A small segmentation model, trained from scratch.
Model: 64-pixel images, encoder arch vit, encoder norm layernorm_no_bias, encoder activation gelu, encoder patch size [8, 8], encoder layers 6, encoder width 384, decoder norm batchnorm, decoder activation silu, decoder widths [64, 64, 128, 256].
Training: soap at rate 0.002, 15300 steps, batches of 128, held-out accuracy 76%.
Data: trained on Sentinel-2 satellite tiles (TerraMesh), 27.0 epochs.
Rows from block 5 of the encoder, named by matrix and row number. Rows with one number belong to one neuron. Each number is 200 + 20 x the weight over its row's rms, rounded and kept within 0 to 999. All counts start at 0.
# fc1: MLP up (encoder.blocks.5.mlp.fc1.weight, 2304x384), inputs 128-255
# fc2: MLP down (encoder.blocks.5.mlp.fc2.weight, 384x2304, transposed), outputs 128-255
fc1.9,185,195,211,182,179,202,248,244,190,228,211,191,201,187,180,175,187,180,236,177,198,198,218,212,208,184,177,230,182,196,213,182,169,202,235,192,217,165,214,224,179,210,192,204,193,259,200,192,216,203,208,202,196,212,205,192,179,201,229,231,187,183,211,243,231,215,199,158,194,189,187,209,202,168,192,194,191,258,211,164,198,196,198,212,210,194,207,203,243,187,202,203,190,175,224,252,198,187,225,163,220,192,198,148,253,189,204,194,203,192,161,214,204,230,199,196,214,174,223,186,171,165,189,191,204,200,205,204
fc1.10,226,204,181,189,172,208,192,191,206,169,202,175,203,216,196,177,198,167,196,213,229,221,190,198,179,171,222,194,177,200,193,193,223,210,183,164,215,206,196,209,186,203,188,204,181,223,167,237,211,183,208,174,187,193,210,186,222,171,187,199,203,196,210,239,207,202,213,207,172,193,159,161,205,166,209,219,215,181,202,172,198,184,211,173,194,183,190,197,202,205,205,208,213,210,202,224,229,220,194,225,254,179,165,208,219,185,172,215,234,220,213,217,197,188,210,188,182,205,178,212,228,206,170,213,200,185,174,187
fc1.11,229,196,192,219,169,185,158,203,222,208,225,235,173,231,192,187,190,163,245,206,182,200,169,204,205,201,171,207,232,210,212,168,218,194,197,206,230,205,190,189,188,188,184,211,196,204,217,198,203,180,189,232,198,165,199,212,208,185,190,190,186,217,229,199,177,213,209,185,215,202,223,191,213,152,205,219,164,176,193,201,222,199,183,196,185,192,213,183,177,194,253,196,180,200,192,247,212,196,181,191,193,206,223,243,197,214,164,228,161,164,232,166,197,191,205,198,177,211,243,208,170,192,241,244,223,188,166,188
fc1.12,204,166,201,220,198,183,194,227,196,181,201,215,177,220,176,200,198,187,209,185,218,198,198,212,206,214,172,195,179,238,210,220,231,174,172,186,199,197,199,225,182,191,197,223,186,215,179,183,208,216,175,189,234,236,201,192,198,183,204,235,182,237,196,214,207,202,233,241,166,211,204,224,229,181,209,186,235,187,181,201,230,174,197,169,174,166,184,209,218,204,204,185,166,198,183,190,192,207,156,215,183,198,221,221,171,207,207,187,214,198,216,183,212,162,217,169,171,170,192,205,188,160,141,230,203,221,175,183
fc1.13,201,207,213,227,188,194,219,205,224,206,191,177,234,187,177,191,190,188,207,207,212,166,216,193,178,203,201,183,188,211,227,202,227,199,233,207,197,187,221,213,182,197,191,205,173,204,178,237,189,200,171,171,201,190,208,168,175,184,194,232,224,233,188,245,221,184,231,203,186,199,186,210,201,163,198,194,200,205,194,203,176,188,209,161,197,197,208,179,183,225,236,210,193,194,180,245,205,185,220,209,202,163,178,194,216,179,202,187,189,198,210,211,192,203,233,182,192,197,171,214,208,188,161,218,217,192,220,203
fc1.14,196,190,188,225,195,229,184,210,219,176,197,220,224,204,184,196,185,213,195,208,203,194,204,206,211,180,221,195,190,225,183,178,213,212,179,170,232,211,216,191,155,204,225,233,239,192,209,181,169,230,170,185,179,198,216,190,183,192,210,231,201,232,212,174,212,193,221,189,203,184,237,180,258,186,214,196,191,209,217,197,228,162,171,200,166,177,209,187,198,220,239,200,162,200,231,186,204,177,187,195,182,211,205,176,203,202,210,183,185,189,211,231,222,159,180,201,222,203,185,174,218,218,166,202,179,217,201,203
fc1.15,214,157,220,173,176,234,181,208,240,186,190,171,212,188,191,166,195,212,199,221,220,175,190,187,204,179,205,215,231,197,225,173,207,202,199,181,198,191,183,236,227,241,203,191,198,181,236,229,186,165,175,196,171,207,199,211,204,208,179,234,197,163,194,211,201,207,193,179,219,193,203,205,193,176,228,176,204,204,167,223,194,161,219,192,204,215,181,203,228,191,213,231,168,225,233,193,188,197,215,181,204,203,188,208,182,179,179,197,185,182,213,174,182,200,165,196,239,204,169,198,198,177,183,211,214,230,215,193
fc1.16,212,207,227,201,178,211,187,200,243,168,205,185,213,198,221,208,176,202,197,223,177,207,163,152,140,207,210,209,206,236,212,190,220,209,210,212,216,175,199,227,214,196,192,189,177,201,188,220,225,182,187,175,171,193,219,196,197,173,182,203,209,195,174,201,219,182,187,207,187,183,152,183,199,200,205,185,195,174,208,208,203,188,193,197,216,176,211,219,185,231,226,205,237,203,190,203,230,191,240,235,193,195,202,222,201,236,168,218,181,196,229,215,218,209,183,218,200,196,207,225,177,184,182,213,214,220,195,177
fc1.17,205,205,226,211,200,193,212,177,215,213,192,180,222,170,176,190,213,198,222,186,198,183,202,211,181,173,202,235,177,192,202,230,165,207,190,221,199,163,179,211,180,210,168,212,190,203,161,231,186,174,180,180,199,191,223,171,217,172,194,231,208,199,195,231,216,220,210,212,176,196,196,196,206,178,209,242,208,200,168,188,192,171,227,186,228,215,180,172,179,174,195,234,226,188,217,252,208,184,214,185,220,155,171,209,197,198,201,173,182,216,196,180,188,206,208,210,191,212,166,212,195,233,179,212,214,197,225,197
fc1.18,222,171,208,183,183,206,177,208,186,185,191,223,243,174,165,222,196,217,200,212,212,215,213,185,202,224,169,202,260,181,212,210,182,205,198,217,204,219,231,193,210,203,226,183,182,213,175,210,213,235,207,181,201,247,196,194,215,210,179,202,185,222,195,187,211,207,203,176,204,226,220,192,216,214,199,179,206,184,189,198,195,210,154,188,174,180,248,195,232,240,230,193,227,192,229,183,211,215,187,202,188,204,188,208,229,197,262,180,180,190,202,195,254,173,196,188,172,190,193,207,194,183,213,214,194,190,180,210
fc1.19,186,210,245,185,180,192,175,197,233,161,180,159,176,186,203,176,162,210,189,224,239,225,195,172,171,162,191,205,182,242,192,186,218,216,185,165,221,195,212,222,221,181,173,198,165,198,209,211,202,137,171,228,180,155,200,198,208,184,212,206,187,187,177,226,218,190,175,186,203,208,175,204,222,185,251,206,219,172,157,173,191,183,231,204,196,189,187,189,200,219,184,206,190,195,219,195,194,202,223,203,213,193,190,207,184,176,178,204,221,188,177,189,211,205,204,194,227,198,150,185,181,215,185,215,216,202,217,178
fc1.20,168,193,217,201,182,190,199,195,197,194,186,179,218,205,178,197,151,215,192,194,186,209,201,218,179,175,219,177,220,218,184,189,200,172,192,199,201,220,155,219,209,216,167,228,184,190,221,230,199,173,176,247,160,164,215,178,194,200,209,180,216,206,242,210,146,202,147,185,205,212,179,202,198,201,225,195,187,182,165,191,207,189,219,221,216,215,169,196,193,197,222,225,195,221,182,194,195,185,232,207,196,178,182,208,194,204,201,222,203,201,223,164,195,177,231,231,191,198,208,236,169,192,190,226,193,185,199,200
fc1.21,200,166,199,188,179,207,188,189,188,217,192,211,180,210,217,225,197,204,190,216,184,191,194,193,200,203,182,209,202,188,172,217,208,191,180,207,198,226,199,209,186,198,192,228,215,169,228,209,236,201,171,204,194,186,209,175,175,207,190,201,225,197,196,178,203,207,221,207,213,206,210,195,219,207,212,214,192,180,186,182,208,206,222,199,202,160,199,196,195,205,200,203,216,208,189,210,203,208,200,193,198,206,172,226,184,227,187,202,188,206,218,168,166,247,223,203,192,198,187,275,201,201,204,183,189,197,199,181
fc1.22,199,211,176,179,194,148,200,204,207,225,217,240,205,216,215,215,205,205,203,240,223,195,219,215,239,197,162,191,197,212,205,212,194,174,205,203,204,156,198,214,207,214,212,228,161,213,160,197,191,203,237,243,213,242,222,189,202,213,191,180,185,210,182,213,216,171,218,195,201,219,178,220,203,214,190,189,221,211,175,205,185,184,216,192,237,193,213,216,219,243,184,201,220,208,212,209,224,224,219,220,215,176,204,168,206,199,246,197,217,222,178,216,179,196,187,207,216,161,195,214,187,184,221,188,200,230,220,212
fc1.23,209,187,219,196,177,186,198,164,221,166,175,165,206,189,209,185,160,226,228,208,180,199,209,182,172,165,191,211,229,219,221,190,196,189,202,198,193,184,165,203,201,189,192,188,182,191,186,208,199,154,181,225,190,195,211,206,260,219,218,190,162,193,205,201,215,195,209,240,204,243,179,184,206,224,221,209,229,173,144,168,214,224,177,208,235,201,205,212,167,196,205,184,173,191,197,167,203,192,192,203,179,206,195,228,165,190,191,247,210,216,199,188,194,214,213,158,208,200,157,232,182,221,216,227,226,200,192,221
fc1.24,211,214,192,214,183,202,190,210,203,207,198,191,229,181,179,206,196,195,232,195,193,182,198,180,176,214,199,170,201,198,220,203,239,207,209,218,192,201,210,202,204,205,194,195,184,197,203,202,209,213,183,176,182,199,220,169,177,183,184,225,204,209,189,234,202,159,223,180,151,181,183,198,213,173,210,180,195,203,197,191,183,184,216,162,212,193,212,176,205,216,231,202,188,202,178,238,209,192,210,205,213,177,179,226,199,172,177,202,187,206,184,207,179,201,218,176,196,198,173,195,215,186,159,209,215,168,209,201
fc1.25,193,178,215,212,170,165,219,189,201,147,198,186,190,212,204,208,191,240,225,183,169,218,210,173,184,183,220,224,219,187,209,196,226,199,185,187,187,216,203,238,204,176,171,213,159,193,172,195,218,167,182,227,212,175,220,229,220,219,232,211,216,179,177,191,239,192,207,201,222,206,215,213,206,206,239,225,202,159,137,202,228,210,216,198,175,208,208,183,198,227,209,157,210,188,185,187,189,196,181,165,184,222,198,208,208,193,201,208,187,195,198,161,162,213,197,180,212,213,192,189,172,195,230,244,192,180,178,209
fc1.27,163,187,223,221,223,190,221,216,207,214,202,209,210,175,198,216,219,201,201,210,215,199,212,203,201,210,226,212,223,188,200,189,230,194,211,175,155,185,202,195,192,221,189,187,218,199,201,219,219,238,203,210,186,217,221,203,239,188,173,191,207,217,204,187,196,199,246,183,197,183,218,193,193,203,189,207,189,200,175,199,179,206,201,190,193,189,227,215,196,194,187,230,215,205,224,207,208,210,194,222,176,213,226,186,209,204,226,191,209,203,181,211,211,205,212,196,216,195,222,177,208,217,213,191,209,211,222,194
fc1.28,233,179,230,212,197,209,181,182,206,203,179,185,201,179,209,201,198,192,241,201,202,185,221,201,180,163,207,179,179,194,196,208,196,214,188,219,186,163,178,208,200,193,200,199,202,200,171,194,179,181,194,168,221,178,202,164,212,174,171,215,230,206,174,245,208,188,224,194,166,187,198,177,214,186,236,241,205,180,210,207,211,198,230,180,215,200,212,175,207,163,204,241,200,165,202,239,203,188,227,208,213,164,143,193,181,188,206,184,202,216,207,201,186,201,215,196,206,207,172,223,191,204,153,240,220,199,211,178
fc1.29,206,224,219,186,190,204,163,194,240,140,208,162,193,196,228,193,173,186,218,217,204,223,185,157,193,162,222,212,195,228,197,162,222,221,194,192,230,210,186,238,210,172,158,196,162,203,192,221,210,196,192,197,179,156,221,194,203,175,213,199,215,193,167,218,211,190,211,194,184,226,165,174,186,190,203,192,199,168,207,181,193,191,209,197,209,189,199,225,187,224,219,190,191,204,205,197,209,216,249,223,221,209,189,215,194,214,173,235,203,208,217,188,206,194,198,193,204,198,209,213,189,175,183,214,188,219,173,190
fc1.30,220,193,202,189,183,201,182,203,218,203,179,163,211,191,174,175,163,178,200,210,217,213,211,205,182,173,217,225,186,238,198,211,200,202,231,157,217,191,204,206,210,214,190,237,174,167,184,216,196,181,157,213,164,216,228,199,199,196,183,202,181,184,217,186,179,177,171,181,202,228,202,167,214,186,227,208,206,189,195,194,187,165,237,219,198,184,187,204,216,174,213,238,186,229,226,175,197,206,195,201,220,184,204,220,199,192,221,221,222,203,207,191,217,225,188,188,216,179,184,218,194,223,194,214,207,213,193,179
fc1.31,201,198,174,191,198,202,211,231,210,187,194,173,221,174,179,198,185,204,217,210,176,187,194,203,192,206,218,199,195,214,209,191,215,191,204,219,214,206,205,227,190,223,182,228,181,208,182,227,235,195,162,168,165,213,225,203,201,180,207,243,199,200,182,210,227,181,201,195,216,197,176,199,209,174,213,191,193,201,178,180,191,195,190,182,237,210,190,204,194,213,204,218,257,204,204,221,214,203,229,214,211,134,196,216,217,222,186,179,188,199,201,185,227,213,194,208,190,214,179,214,187,188,162,224,232,198,214,214
fc1.32,232,189,195,201,212,203,167,155,180,183,172,204,198,189,206,171,188,198,235,186,208,199,211,187,215,143,218,216,183,202,186,207,193,190,187,220,185,172,195,188,203,197,192,239,201,195,160,189,205,203,201,193,220,180,217,173,212,172,186,181,208,187,191,210,197,204,219,195,164,163,188,174,208,209,250,231,188,187,214,209,208,175,242,209,211,208,198,193,215,172,214,235,204,156,212,194,218,183,201,173,236,176,172,186,199,179,199,196,224,206,196,187,211,223,215,217,202,203,160,239,196,228,155,254,229,158,198,177
fc1.33,232,199,182,171,180,216,190,182,210,189,222,165,209,210,184,213,187,204,206,202,187,211,174,203,182,207,211,218,190,238,188,208,204,217,184,197,201,183,193,224,220,206,197,210,180,199,178,214,228,200,203,171,183,206,219,214,218,174,188,209,210,180,194,185,190,178,190,189,181,175,148,154,192,210,207,185,207,192,217,173,211,205,198,186,243,192,199,210,175,195,200,205,250,225,196,226,217,228,212,211,201,168,231,217,226,242,176,218,186,227,217,203,202,212,190,222,183,208,204,207,181,192,184,202,237,202,171,194
fc1.34,205,212,215,200,193,192,199,209,173,201,221,222,230,212,145,202,213,182,226,197,209,183,208,208,181,166,217,242,209,200,202,193,168,219,202,177,202,186,221,195,180,215,188,218,222,225,184,177,167,195,191,191,189,213,155,230,219,190,256,210,220,216,188,202,167,225,186,181,235,180,215,236,210,184,209,231,235,229,230,193,236,173,197,194,218,196,224,186,199,229,206,217,222,183,235,210,198,190,196,189,185,229,190,150,190,180,187,170,223,171,191,243,205,185,201,232,175,210,173,208,193,177,176,205,191,215,193,206
fc1.35,194,175,227,203,170,199,178,203,215,214,153,181,210,185,210,204,186,207,206,212,201,194,186,163,177,186,212,196,224,252,198,196,194,201,187,191,208,213,168,245,199,171,194,201,175,181,208,203,202,192,219,218,219,178,199,217,203,197,227,160,155,188,160,220,208,187,184,200,205,222,160,222,198,204,179,209,216,172,180,191,211,199,176,208,184,199,177,222,186,239,203,227,188,183,206,197,207,155,215,210,187,195,188,214,186,167,194,202,219,176,182,167,211,196,225,220,211,181,173,198,175,210,177,190,220,143,209,180
fc1.36,218,219,164,193,203,228,200,208,218,195,196,159,257,219,237,218,222,265,210,215,188,193,211,191,216,207,194,151,183,222,201,176,225,214,197,192,205,189,236,238,190,186,227,220,161,179,238,195,192,209,172,177,184,169,192,212,188,218,226,223,178,179,183,206,214,189,181,244,222,210,197,172,179,179,191,193,205,197,208,195,192,187,215,203,198,182,236,179,196,185,198,204,197,193,212,210,210,194,206,209,184,192,218,233,190,210,165,205,173,225,209,204,244,195,148,200,253,186,184,207,168,208,204,203,221,215,219,167
fc2.9,184,214,193,206,196,216,203,196,188,214,187,220,200,191,210,205,198,188,194,193,224,204,208,200,185,222,218,209,186,201,200,208,203,217,202,209,196,218,194,194,211,197,194,197,204,219,192,185,210,187,204,202,203,194,180,211,190,195,203,188,195,209,209,194,174,197,211,194,133,217,210,197,191,217,201,194,200,198,200,193,194,223,236,205,194,202,207,196,203,185,205,182,209,193,203,209,220,189,204,180,195,191,201,195,220,203,204,198,213,191,204,215,201,194,199,204,200,182,191,183,205,186,197,200,193,176,215,203
fc2.10,181,196,191,210,193,207,206,227,210,192,189,213,180,199,201,207,197,198,205,180,194,189,195,195,175,197,215,207,192,211,208,189,201,199,209,208,210,203,205,211,202,211,203,203,216,198,193,205,190,216,189,208,200,197,203,200,207,190,200,192,192,210,169,211,203,208,197,180,173,187,209,189,206,217,206,199,206,210,191,215,184,184,216,198,208,219,223,213,219,197,226,178,191,186,195,206,203,191,217,202,209,213,213,203,227,215,193,207,192,185,200,188,222,195,216,199,214,190,204,187,219,203,203,184,199,212,184,205
fc2.11,187,213,175,202,172,221,202,206,214,211,206,225,184,198,220,188,195,196,209,200,204,205,197,197,171,209,184,203,190,198,204,223,203,193,193,197,195,221,232,205,223,193,187,200,215,202,197,197,205,196,225,205,222,195,207,224,176,195,223,201,200,208,221,212,180,224,186,182,144,179,191,225,217,185,190,209,182,189,208,193,180,203,212,173,181,216,206,200,205,179,208,189,194,199,202,202,209,170,179,192,215,202,193,180,193,205,213,188,223,185,209,222,178,204,198,192,202,199,218,181,226,179,215,213,187,201,214,198
fc2.12,189,204,204,177,198,196,199,203,186,218,188,219,206,220,220,211,208,190,177,192,229,206,215,187,186,209,214,194,193,196,206,211,199,205,208,204,189,214,191,193,194,191,193,200,195,209,190,181,189,200,205,193,184,196,204,202,184,195,208,206,209,207,214,197,193,209,204,187,138,212,191,176,207,220,196,197,191,202,197,191,196,216,217,211,196,206,219,206,185,200,196,190,208,217,198,207,226,201,206,187,191,198,225,210,207,208,194,210,215,193,196,192,202,202,187,194,213,200,195,193,191,201,214,182,177,191,223,197
fc2.13,192,201,206,192,196,219,198,196,204,201,206,209,196,203,212,206,231,210,203,205,208,190,198,240,193,202,202,202,201,222,191,210,208,195,177,196,222,203,162,209,187,201,213,224,197,197,183,193,210,175,198,215,181,193,219,183,217,184,203,204,209,193,203,203,183,193,197,192,165,193,185,175,182,205,196,180,224,203,186,197,171,222,187,229,212,177,186,192,204,183,208,195,199,186,197,193,195,204,202,198,220,199,206,211,216,205,215,204,218,192,174,200,183,204,221,195,187,196,204,201,210,202,215,216,186,204,160,229
fc2.14,184,213,201,188,203,194,205,196,196,201,194,211,191,207,200,209,209,199,185,197,211,207,213,197,197,201,208,206,195,212,208,195,200,215,202,209,201,201,194,194,206,207,191,203,205,217,185,208,218,204,211,200,212,206,191,218,198,200,194,208,208,199,206,200,182,199,208,199,124,202,204,200,202,215,196,192,216,213,206,196,199,216,218,198,205,216,213,202,203,200,192,193,207,210,197,204,217,205,200,188,203,205,205,193,219,198,204,202,218,185,202,205,196,194,201,200,210,179,201,190,215,197,213,203,198,191,209,221
fc2.15,192,216,205,180,191,207,196,196,186,191,197,204,197,187,212,191,204,206,188,195,196,201,199,203,187,211,202,213,193,203,186,192,189,210,205,205,214,200,177,191,203,205,199,201,202,204,199,189,197,210,215,197,210,199,204,216,202,207,201,196,202,204,203,194,184,204,204,186,130,199,197,183,208,211,197,197,201,207,220,184,205,203,223,196,202,206,209,203,194,186,195,174,205,208,208,197,199,203,200,191,194,213,198,206,209,195,200,202,210,183,209,207,200,193,185,192,209,182,195,198,213,195,209,197,196,180,212,203
fc2.16,199,190,186,215,188,211,201,206,184,183,196,165,184,213,220,189,197,183,222,198,182,194,187,194,174,181,169,208,198,193,198,189,211,203,200,185,207,199,223,188,207,210,209,208,227,194,170,199,193,202,198,213,186,203,182,184,189,205,214,188,199,197,219,211,198,191,189,195,142,199,196,201,204,197,191,207,239,197,217,194,186,172,196,197,182,205,203,188,205,179,224,188,187,198,199,211,211,199,212,184,222,205,203,214,192,192,209,197,225,199,198,180,208,192,216,208,209,208,192,198,226,205,210,203,188,190,186,209
fc2.17,204,198,191,180,203,190,191,214,181,215,216,216,204,214,199,232,223,180,211,215,210,188,183,211,193,206,221,187,181,201,178,193,196,215,201,224,237,220,165,198,203,203,193,214,215,195,201,174,205,221,220,208,232,185,223,193,208,179,186,205,204,195,194,206,204,204,194,184,180,187,192,193,206,218,212,191,198,198,196,214,152,201,221,213,196,173,213,205,199,214,225,161,196,210,201,180,196,177,202,197,187,211,220,189,224,207,205,213,224,180,177,214,194,185,205,192,192,164,218,173,228,207,217,193,186,209,187,215
fc2.18,189,207,189,188,196,199,195,200,201,203,192,216,200,196,204,203,209,203,180,196,201,207,214,191,193,201,199,210,194,204,195,199,202,204,210,208,201,199,193,198,207,202,195,210,214,220,195,196,199,198,199,202,203,206,195,197,194,200,218,219,212,201,196,201,178,201,207,191,126,196,209,192,211,222,207,191,212,207,209,191,209,220,208,204,201,216,215,198,212,197,202,187,203,208,203,197,196,196,195,167,196,203,206,203,221,191,201,201,208,185,211,220,203,196,197,203,212,182,195,198,212,194,202,204,193,197,221,209
fc2.19,193,203,204,199,201,204,193,220,201,190,203,205,188,207,207,207,216,198,191,208,200,195,197,178,189,202,191,215,201,214,193,192,212,199,206,211,200,210,195,196,212,205,194,198,212,203,187,201,200,208,195,215,210,201,195,208,202,189,208,205,211,203,198,209,190,197,204,176,130,204,205,208,196,223,202,199,210,204,206,196,202,191,216,190,205,206,222,198,203,203,208,179,204,198,211,196,198,193,217,195,192,203,209,203,215,197,200,198,208,183,207,204,195,191,206,192,218,195,194,180,210,206,214,200,205,193,210,198
fc2.20,194,208,208,193,201,210,190,204,206,192,187,205,194,200,193,204,220,190,193,184,194,201,220,201,200,198,198,205,195,195,210,188,207,204,209,198,193,216,194,202,199,205,207,202,211,211,187,200,196,197,208,201,206,200,199,214,206,188,209,214,194,196,198,194,176,200,209,177,117,196,205,201,206,214,205,203,206,202,209,184,190,211,221,211,202,220,213,181,217,197,203,194,199,206,199,190,193,203,205,197,191,197,194,203,215,201,190,191,210,188,215,203,198,186,197,194,210,181,197,201,204,206,219,195,187,170,203,217
fc2.21,179,206,192,194,198,195,194,204,191,208,188,205,188,188,212,206,208,191,185,205,201,210,198,201,197,214,189,210,196,200,193,186,200,194,206,194,199,204,200,193,205,209,199,217,200,212,185,204,214,203,203,207,195,203,206,212,214,197,202,202,202,205,191,207,188,183,205,203,126,193,204,203,206,214,193,194,211,204,207,193,203,194,213,202,197,202,204,200,205,193,207,193,205,209,190,212,203,204,200,180,208,202,214,190,216,209,203,183,213,185,212,225,185,187,207,193,206,180,201,193,212,189,203,211,193,195,216,216
fc2.22,166,201,203,185,201,200,197,193,215,199,189,199,176,219,201,222,235,203,197,192,205,195,200,190,207,212,205,209,194,212,186,202,195,202,203,213,206,200,185,203,217,214,203,211,186,225,194,208,203,186,194,194,196,195,188,224,215,205,215,206,197,203,229,226,193,185,211,194,137,186,216,179,198,202,210,204,193,213,200,182,188,224,212,214,198,205,189,191,202,199,197,197,202,200,200,206,229,223,202,191,200,195,211,181,221,199,190,198,215,198,198,212,214,196,201,208,189,185,198,183,220,205,211,211,184,181,213,215
fc2.23,193,211,194,210,210,208,187,208,190,197,206,193,193,210,206,200,207,203,201,185,192,206,210,204,181,202,205,206,207,210,204,187,200,202,203,216,190,218,188,201,200,210,189,195,211,217,197,194,204,201,205,211,212,200,180,197,188,193,197,211,194,218,217,207,183,201,206,190,128,205,213,198,189,220,195,198,208,202,221,203,200,204,195,188,206,218,213,194,193,207,192,179,212,191,210,202,204,197,203,192,203,196,208,214,199,194,202,201,213,183,199,218,198,192,197,197,208,172,194,204,207,214,202,201,189,195,213,199
fc2.24,183,193,193,197,198,209,198,201,210,203,181,203,187,202,209,198,223,197,197,209,202,189,209,213,181,206,200,199,208,217,209,198,203,206,185,183,215,202,170,204,195,197,209,225,189,200,181,201,202,191,200,205,186,197,222,197,201,181,201,210,201,195,207,196,189,207,210,196,155,174,204,187,200,201,191,191,232,200,175,190,183,224,198,218,210,181,189,190,219,186,195,198,196,182,197,204,196,209,203,197,230,207,217,210,212,202,223,207,219,209,194,178,191,183,222,212,189,192,189,185,197,197,206,227,196,211,176,230
fc2.25,189,203,191,210,210,211,206,192,194,203,202,202,201,205,206,186,196,207,191,196,214,180,219,202,180,201,206,212,206,220,216,185,200,213,202,207,189,218,191,205,193,206,198,217,188,206,188,208,205,208,197,171,216,193,183,213,190,202,206,194,210,203,201,216,192,191,196,206,128,205,191,193,208,231,189,191,208,189,210,198,205,208,216,213,209,214,216,191,187,192,209,198,204,204,206,183,208,210,180,199,203,201,220,219,211,187,198,213,223,176,191,206,206,198,195,206,202,169,182,196,207,195,214,178,189,191,199,205
fc2.27,177,195,212,204,178,208,199,196,185,198,180,196,193,203,201,185,210,187,215,218,183,198,207,174,177,210,223,188,172,206,228,196,201,223,200,205,198,197,195,196,211,204,205,207,229,235,203,176,187,215,216,206,220,196,202,226,191,214,216,208,204,221,203,174,176,206,196,204,138,198,210,212,203,186,178,225,241,200,200,182,209,205,210,212,193,220,212,216,184,219,212,188,199,199,187,200,175,220,192,191,200,200,197,171,214,209,207,210,228,194,187,214,199,215,179,198,201,171,214,188,208,192,194,186,198,196,228,224
fc2.28,185,210,191,165,193,217,181,216,183,208,190,198,205,194,190,208,219,188,198,216,208,207,186,213,172,220,215,213,192,203,201,200,210,200,210,208,237,227,175,203,211,201,208,198,208,195,203,172,198,210,213,184,198,203,212,213,203,178,185,190,196,200,200,217,202,211,208,198,161,180,202,176,219,232,224,217,227,189,213,210,173,202,222,220,192,210,207,208,201,202,212,171,209,220,202,180,196,171,207,192,188,196,210,195,209,197,203,198,207,197,209,206,182,206,208,195,191,183,205,155,213,186,236,188,196,213,184,220
fc2.29,198,199,193,209,195,200,201,213,200,192,201,182,176,207,226,195,195,183,217,180,185,202,190,187,185,193,191,224,205,191,206,204,218,199,208,193,192,204,225,211,205,207,204,206,207,207,176,204,183,191,202,212,194,204,189,197,198,193,212,199,190,207,206,203,194,201,205,195,126,205,200,206,190,201,197,209,229,208,210,197,185,195,209,186,186,229,215,195,201,185,210,185,189,190,207,209,199,195,219,185,218,197,208,221,194,194,199,177,224,177,207,173,209,182,206,205,213,187,195,194,212,191,211,197,182,199,198,209
fc2.30,190,195,209,190,201,200,186,205,199,193,195,211,194,195,199,191,222,202,186,203,197,191,199,188,178,221,200,212,190,196,185,182,212,187,206,209,196,201,190,191,209,199,194,200,205,205,187,219,206,202,201,210,209,202,201,215,185,195,218,207,215,197,195,207,183,202,217,169,143,199,210,189,209,222,196,194,208,196,216,201,202,205,223,193,198,209,211,207,186,198,215,177,204,205,208,200,194,194,203,184,181,208,193,213,214,209,209,198,190,200,209,210,208,181,200,202,207,190,199,202,203,194,213,199,200,186,204,206
fc2.31,198,205,199,196,210,211,196,213,205,195,194,204,184,202,209,190,198,176,215,205,210,185,217,220,207,193,188,194,217,191,207,192,186,196,189,203,203,212,186,192,181,196,198,207,194,210,171,190,209,201,192,208,202,192,202,184,210,182,215,204,195,193,201,217,192,223,195,181,172,201,192,207,178,188,192,202,210,202,189,188,176,211,204,218,218,198,225,189,214,171,210,205,170,196,196,187,218,191,180,198,230,211,215,226,189,196,221,221,224,193,176,183,204,182,211,194,198,183,203,212,213,209,201,193,181,197,181,195
fc2.32,199,205,189,161,199,177,178,235,181,181,201,204,206,195,194,210,220,181,187,196,208,205,189,200,180,218,216,212,189,204,222,197,223,198,197,218,244,222,171,218,229,227,213,196,229,215,202,161,207,221,208,204,212,219,202,200,186,180,175,182,186,182,210,208,204,208,193,207,161,151,188,192,202,222,216,210,205,205,224,206,184,189,216,223,200,197,201,210,200,204,198,171,224,200,214,192,192,173,208,198,175,178,217,198,206,197,191,205,178,208,188,225,191,196,192,207,205,192,200,147,210,173,241,174,193,211,210,225
fc2.33,200,190,184,227,188,192,183,211,213,200,177,192,186,187,205,195,177,193,220,189,196,182,211,201,173,189,166,193,197,185,217,191,203,210,200,210,207,183,219,193,200,199,198,213,219,202,179,211,199,226,201,197,201,187,177,185,192,200,203,191,196,199,185,224,215,206,201,189,182,200,199,212,217,207,214,207,219,198,213,209,175,199,200,200,205,216,230,182,212,172,232,188,188,205,203,220,235,186,197,190,218,210,206,212,212,185,208,214,217,196,199,184,217,196,203,202,200,197,197,198,210,204,204,177,189,192,164,195
fc2.34,168,206,203,186,194,186,189,196,208,218,195,215,205,198,203,200,205,202,190,197,181,215,181,184,187,210,191,208,204,181,198,209,215,209,227,204,194,193,196,217,190,198,219,187,203,207,193,223,202,190,210,210,189,206,191,204,204,200,200,201,195,225,187,206,170,193,199,202,136,206,207,211,211,191,197,204,223,210,215,198,191,223,215,189,212,209,215,185,197,186,192,194,216,198,196,219,195,196,208,198,201,189,215,214,186,206,204,185,206,195,206,218,208,193,196,200,205,191,212,201,212,189,217,211,200,184,223,227
fc2.35,187,205,185,196,206,202,181,191,194,195,191,204,197,191,200,209,206,186,191,201,197,215,197,206,194,210,216,217,199,200,189,205,206,192,201,200,187,205,201,199,204,197,199,212,222,221,205,193,196,196,205,205,206,206,203,210,189,210,202,198,205,217,209,207,187,197,210,192,138,198,212,199,200,224,196,185,207,209,217,207,193,215,222,197,201,207,208,190,213,183,201,204,189,201,204,192,192,210,198,174,202,196,204,195,214,192,200,205,219,194,200,201,197,194,212,193,209,194,194,196,212,202,203,188,196,180,200,200
fc2.36,186,197,196,184,206,195,180,192,189,202,189,211,206,196,222,214,212,196,182,201,212,208,209,201,197,203,214,227,197,196,193,192,204,212,219,194,179,209,188,189,201,190,200,204,221,211,193,201,197,197,204,200,193,198,193,193,194,209,207,200,198,204,201,220,178,207,202,203,118,194,215,187,192,224,202,184,222,190,193,196,205,208,226,195,213,208,211,205,198,190,200,184,209,221,197,191,206,200,188,187,200,205,208,206,204,201,192,208,204,180,191,211,201,191,179,206,201,181,215,199,221,200,204,203,191,185,204,203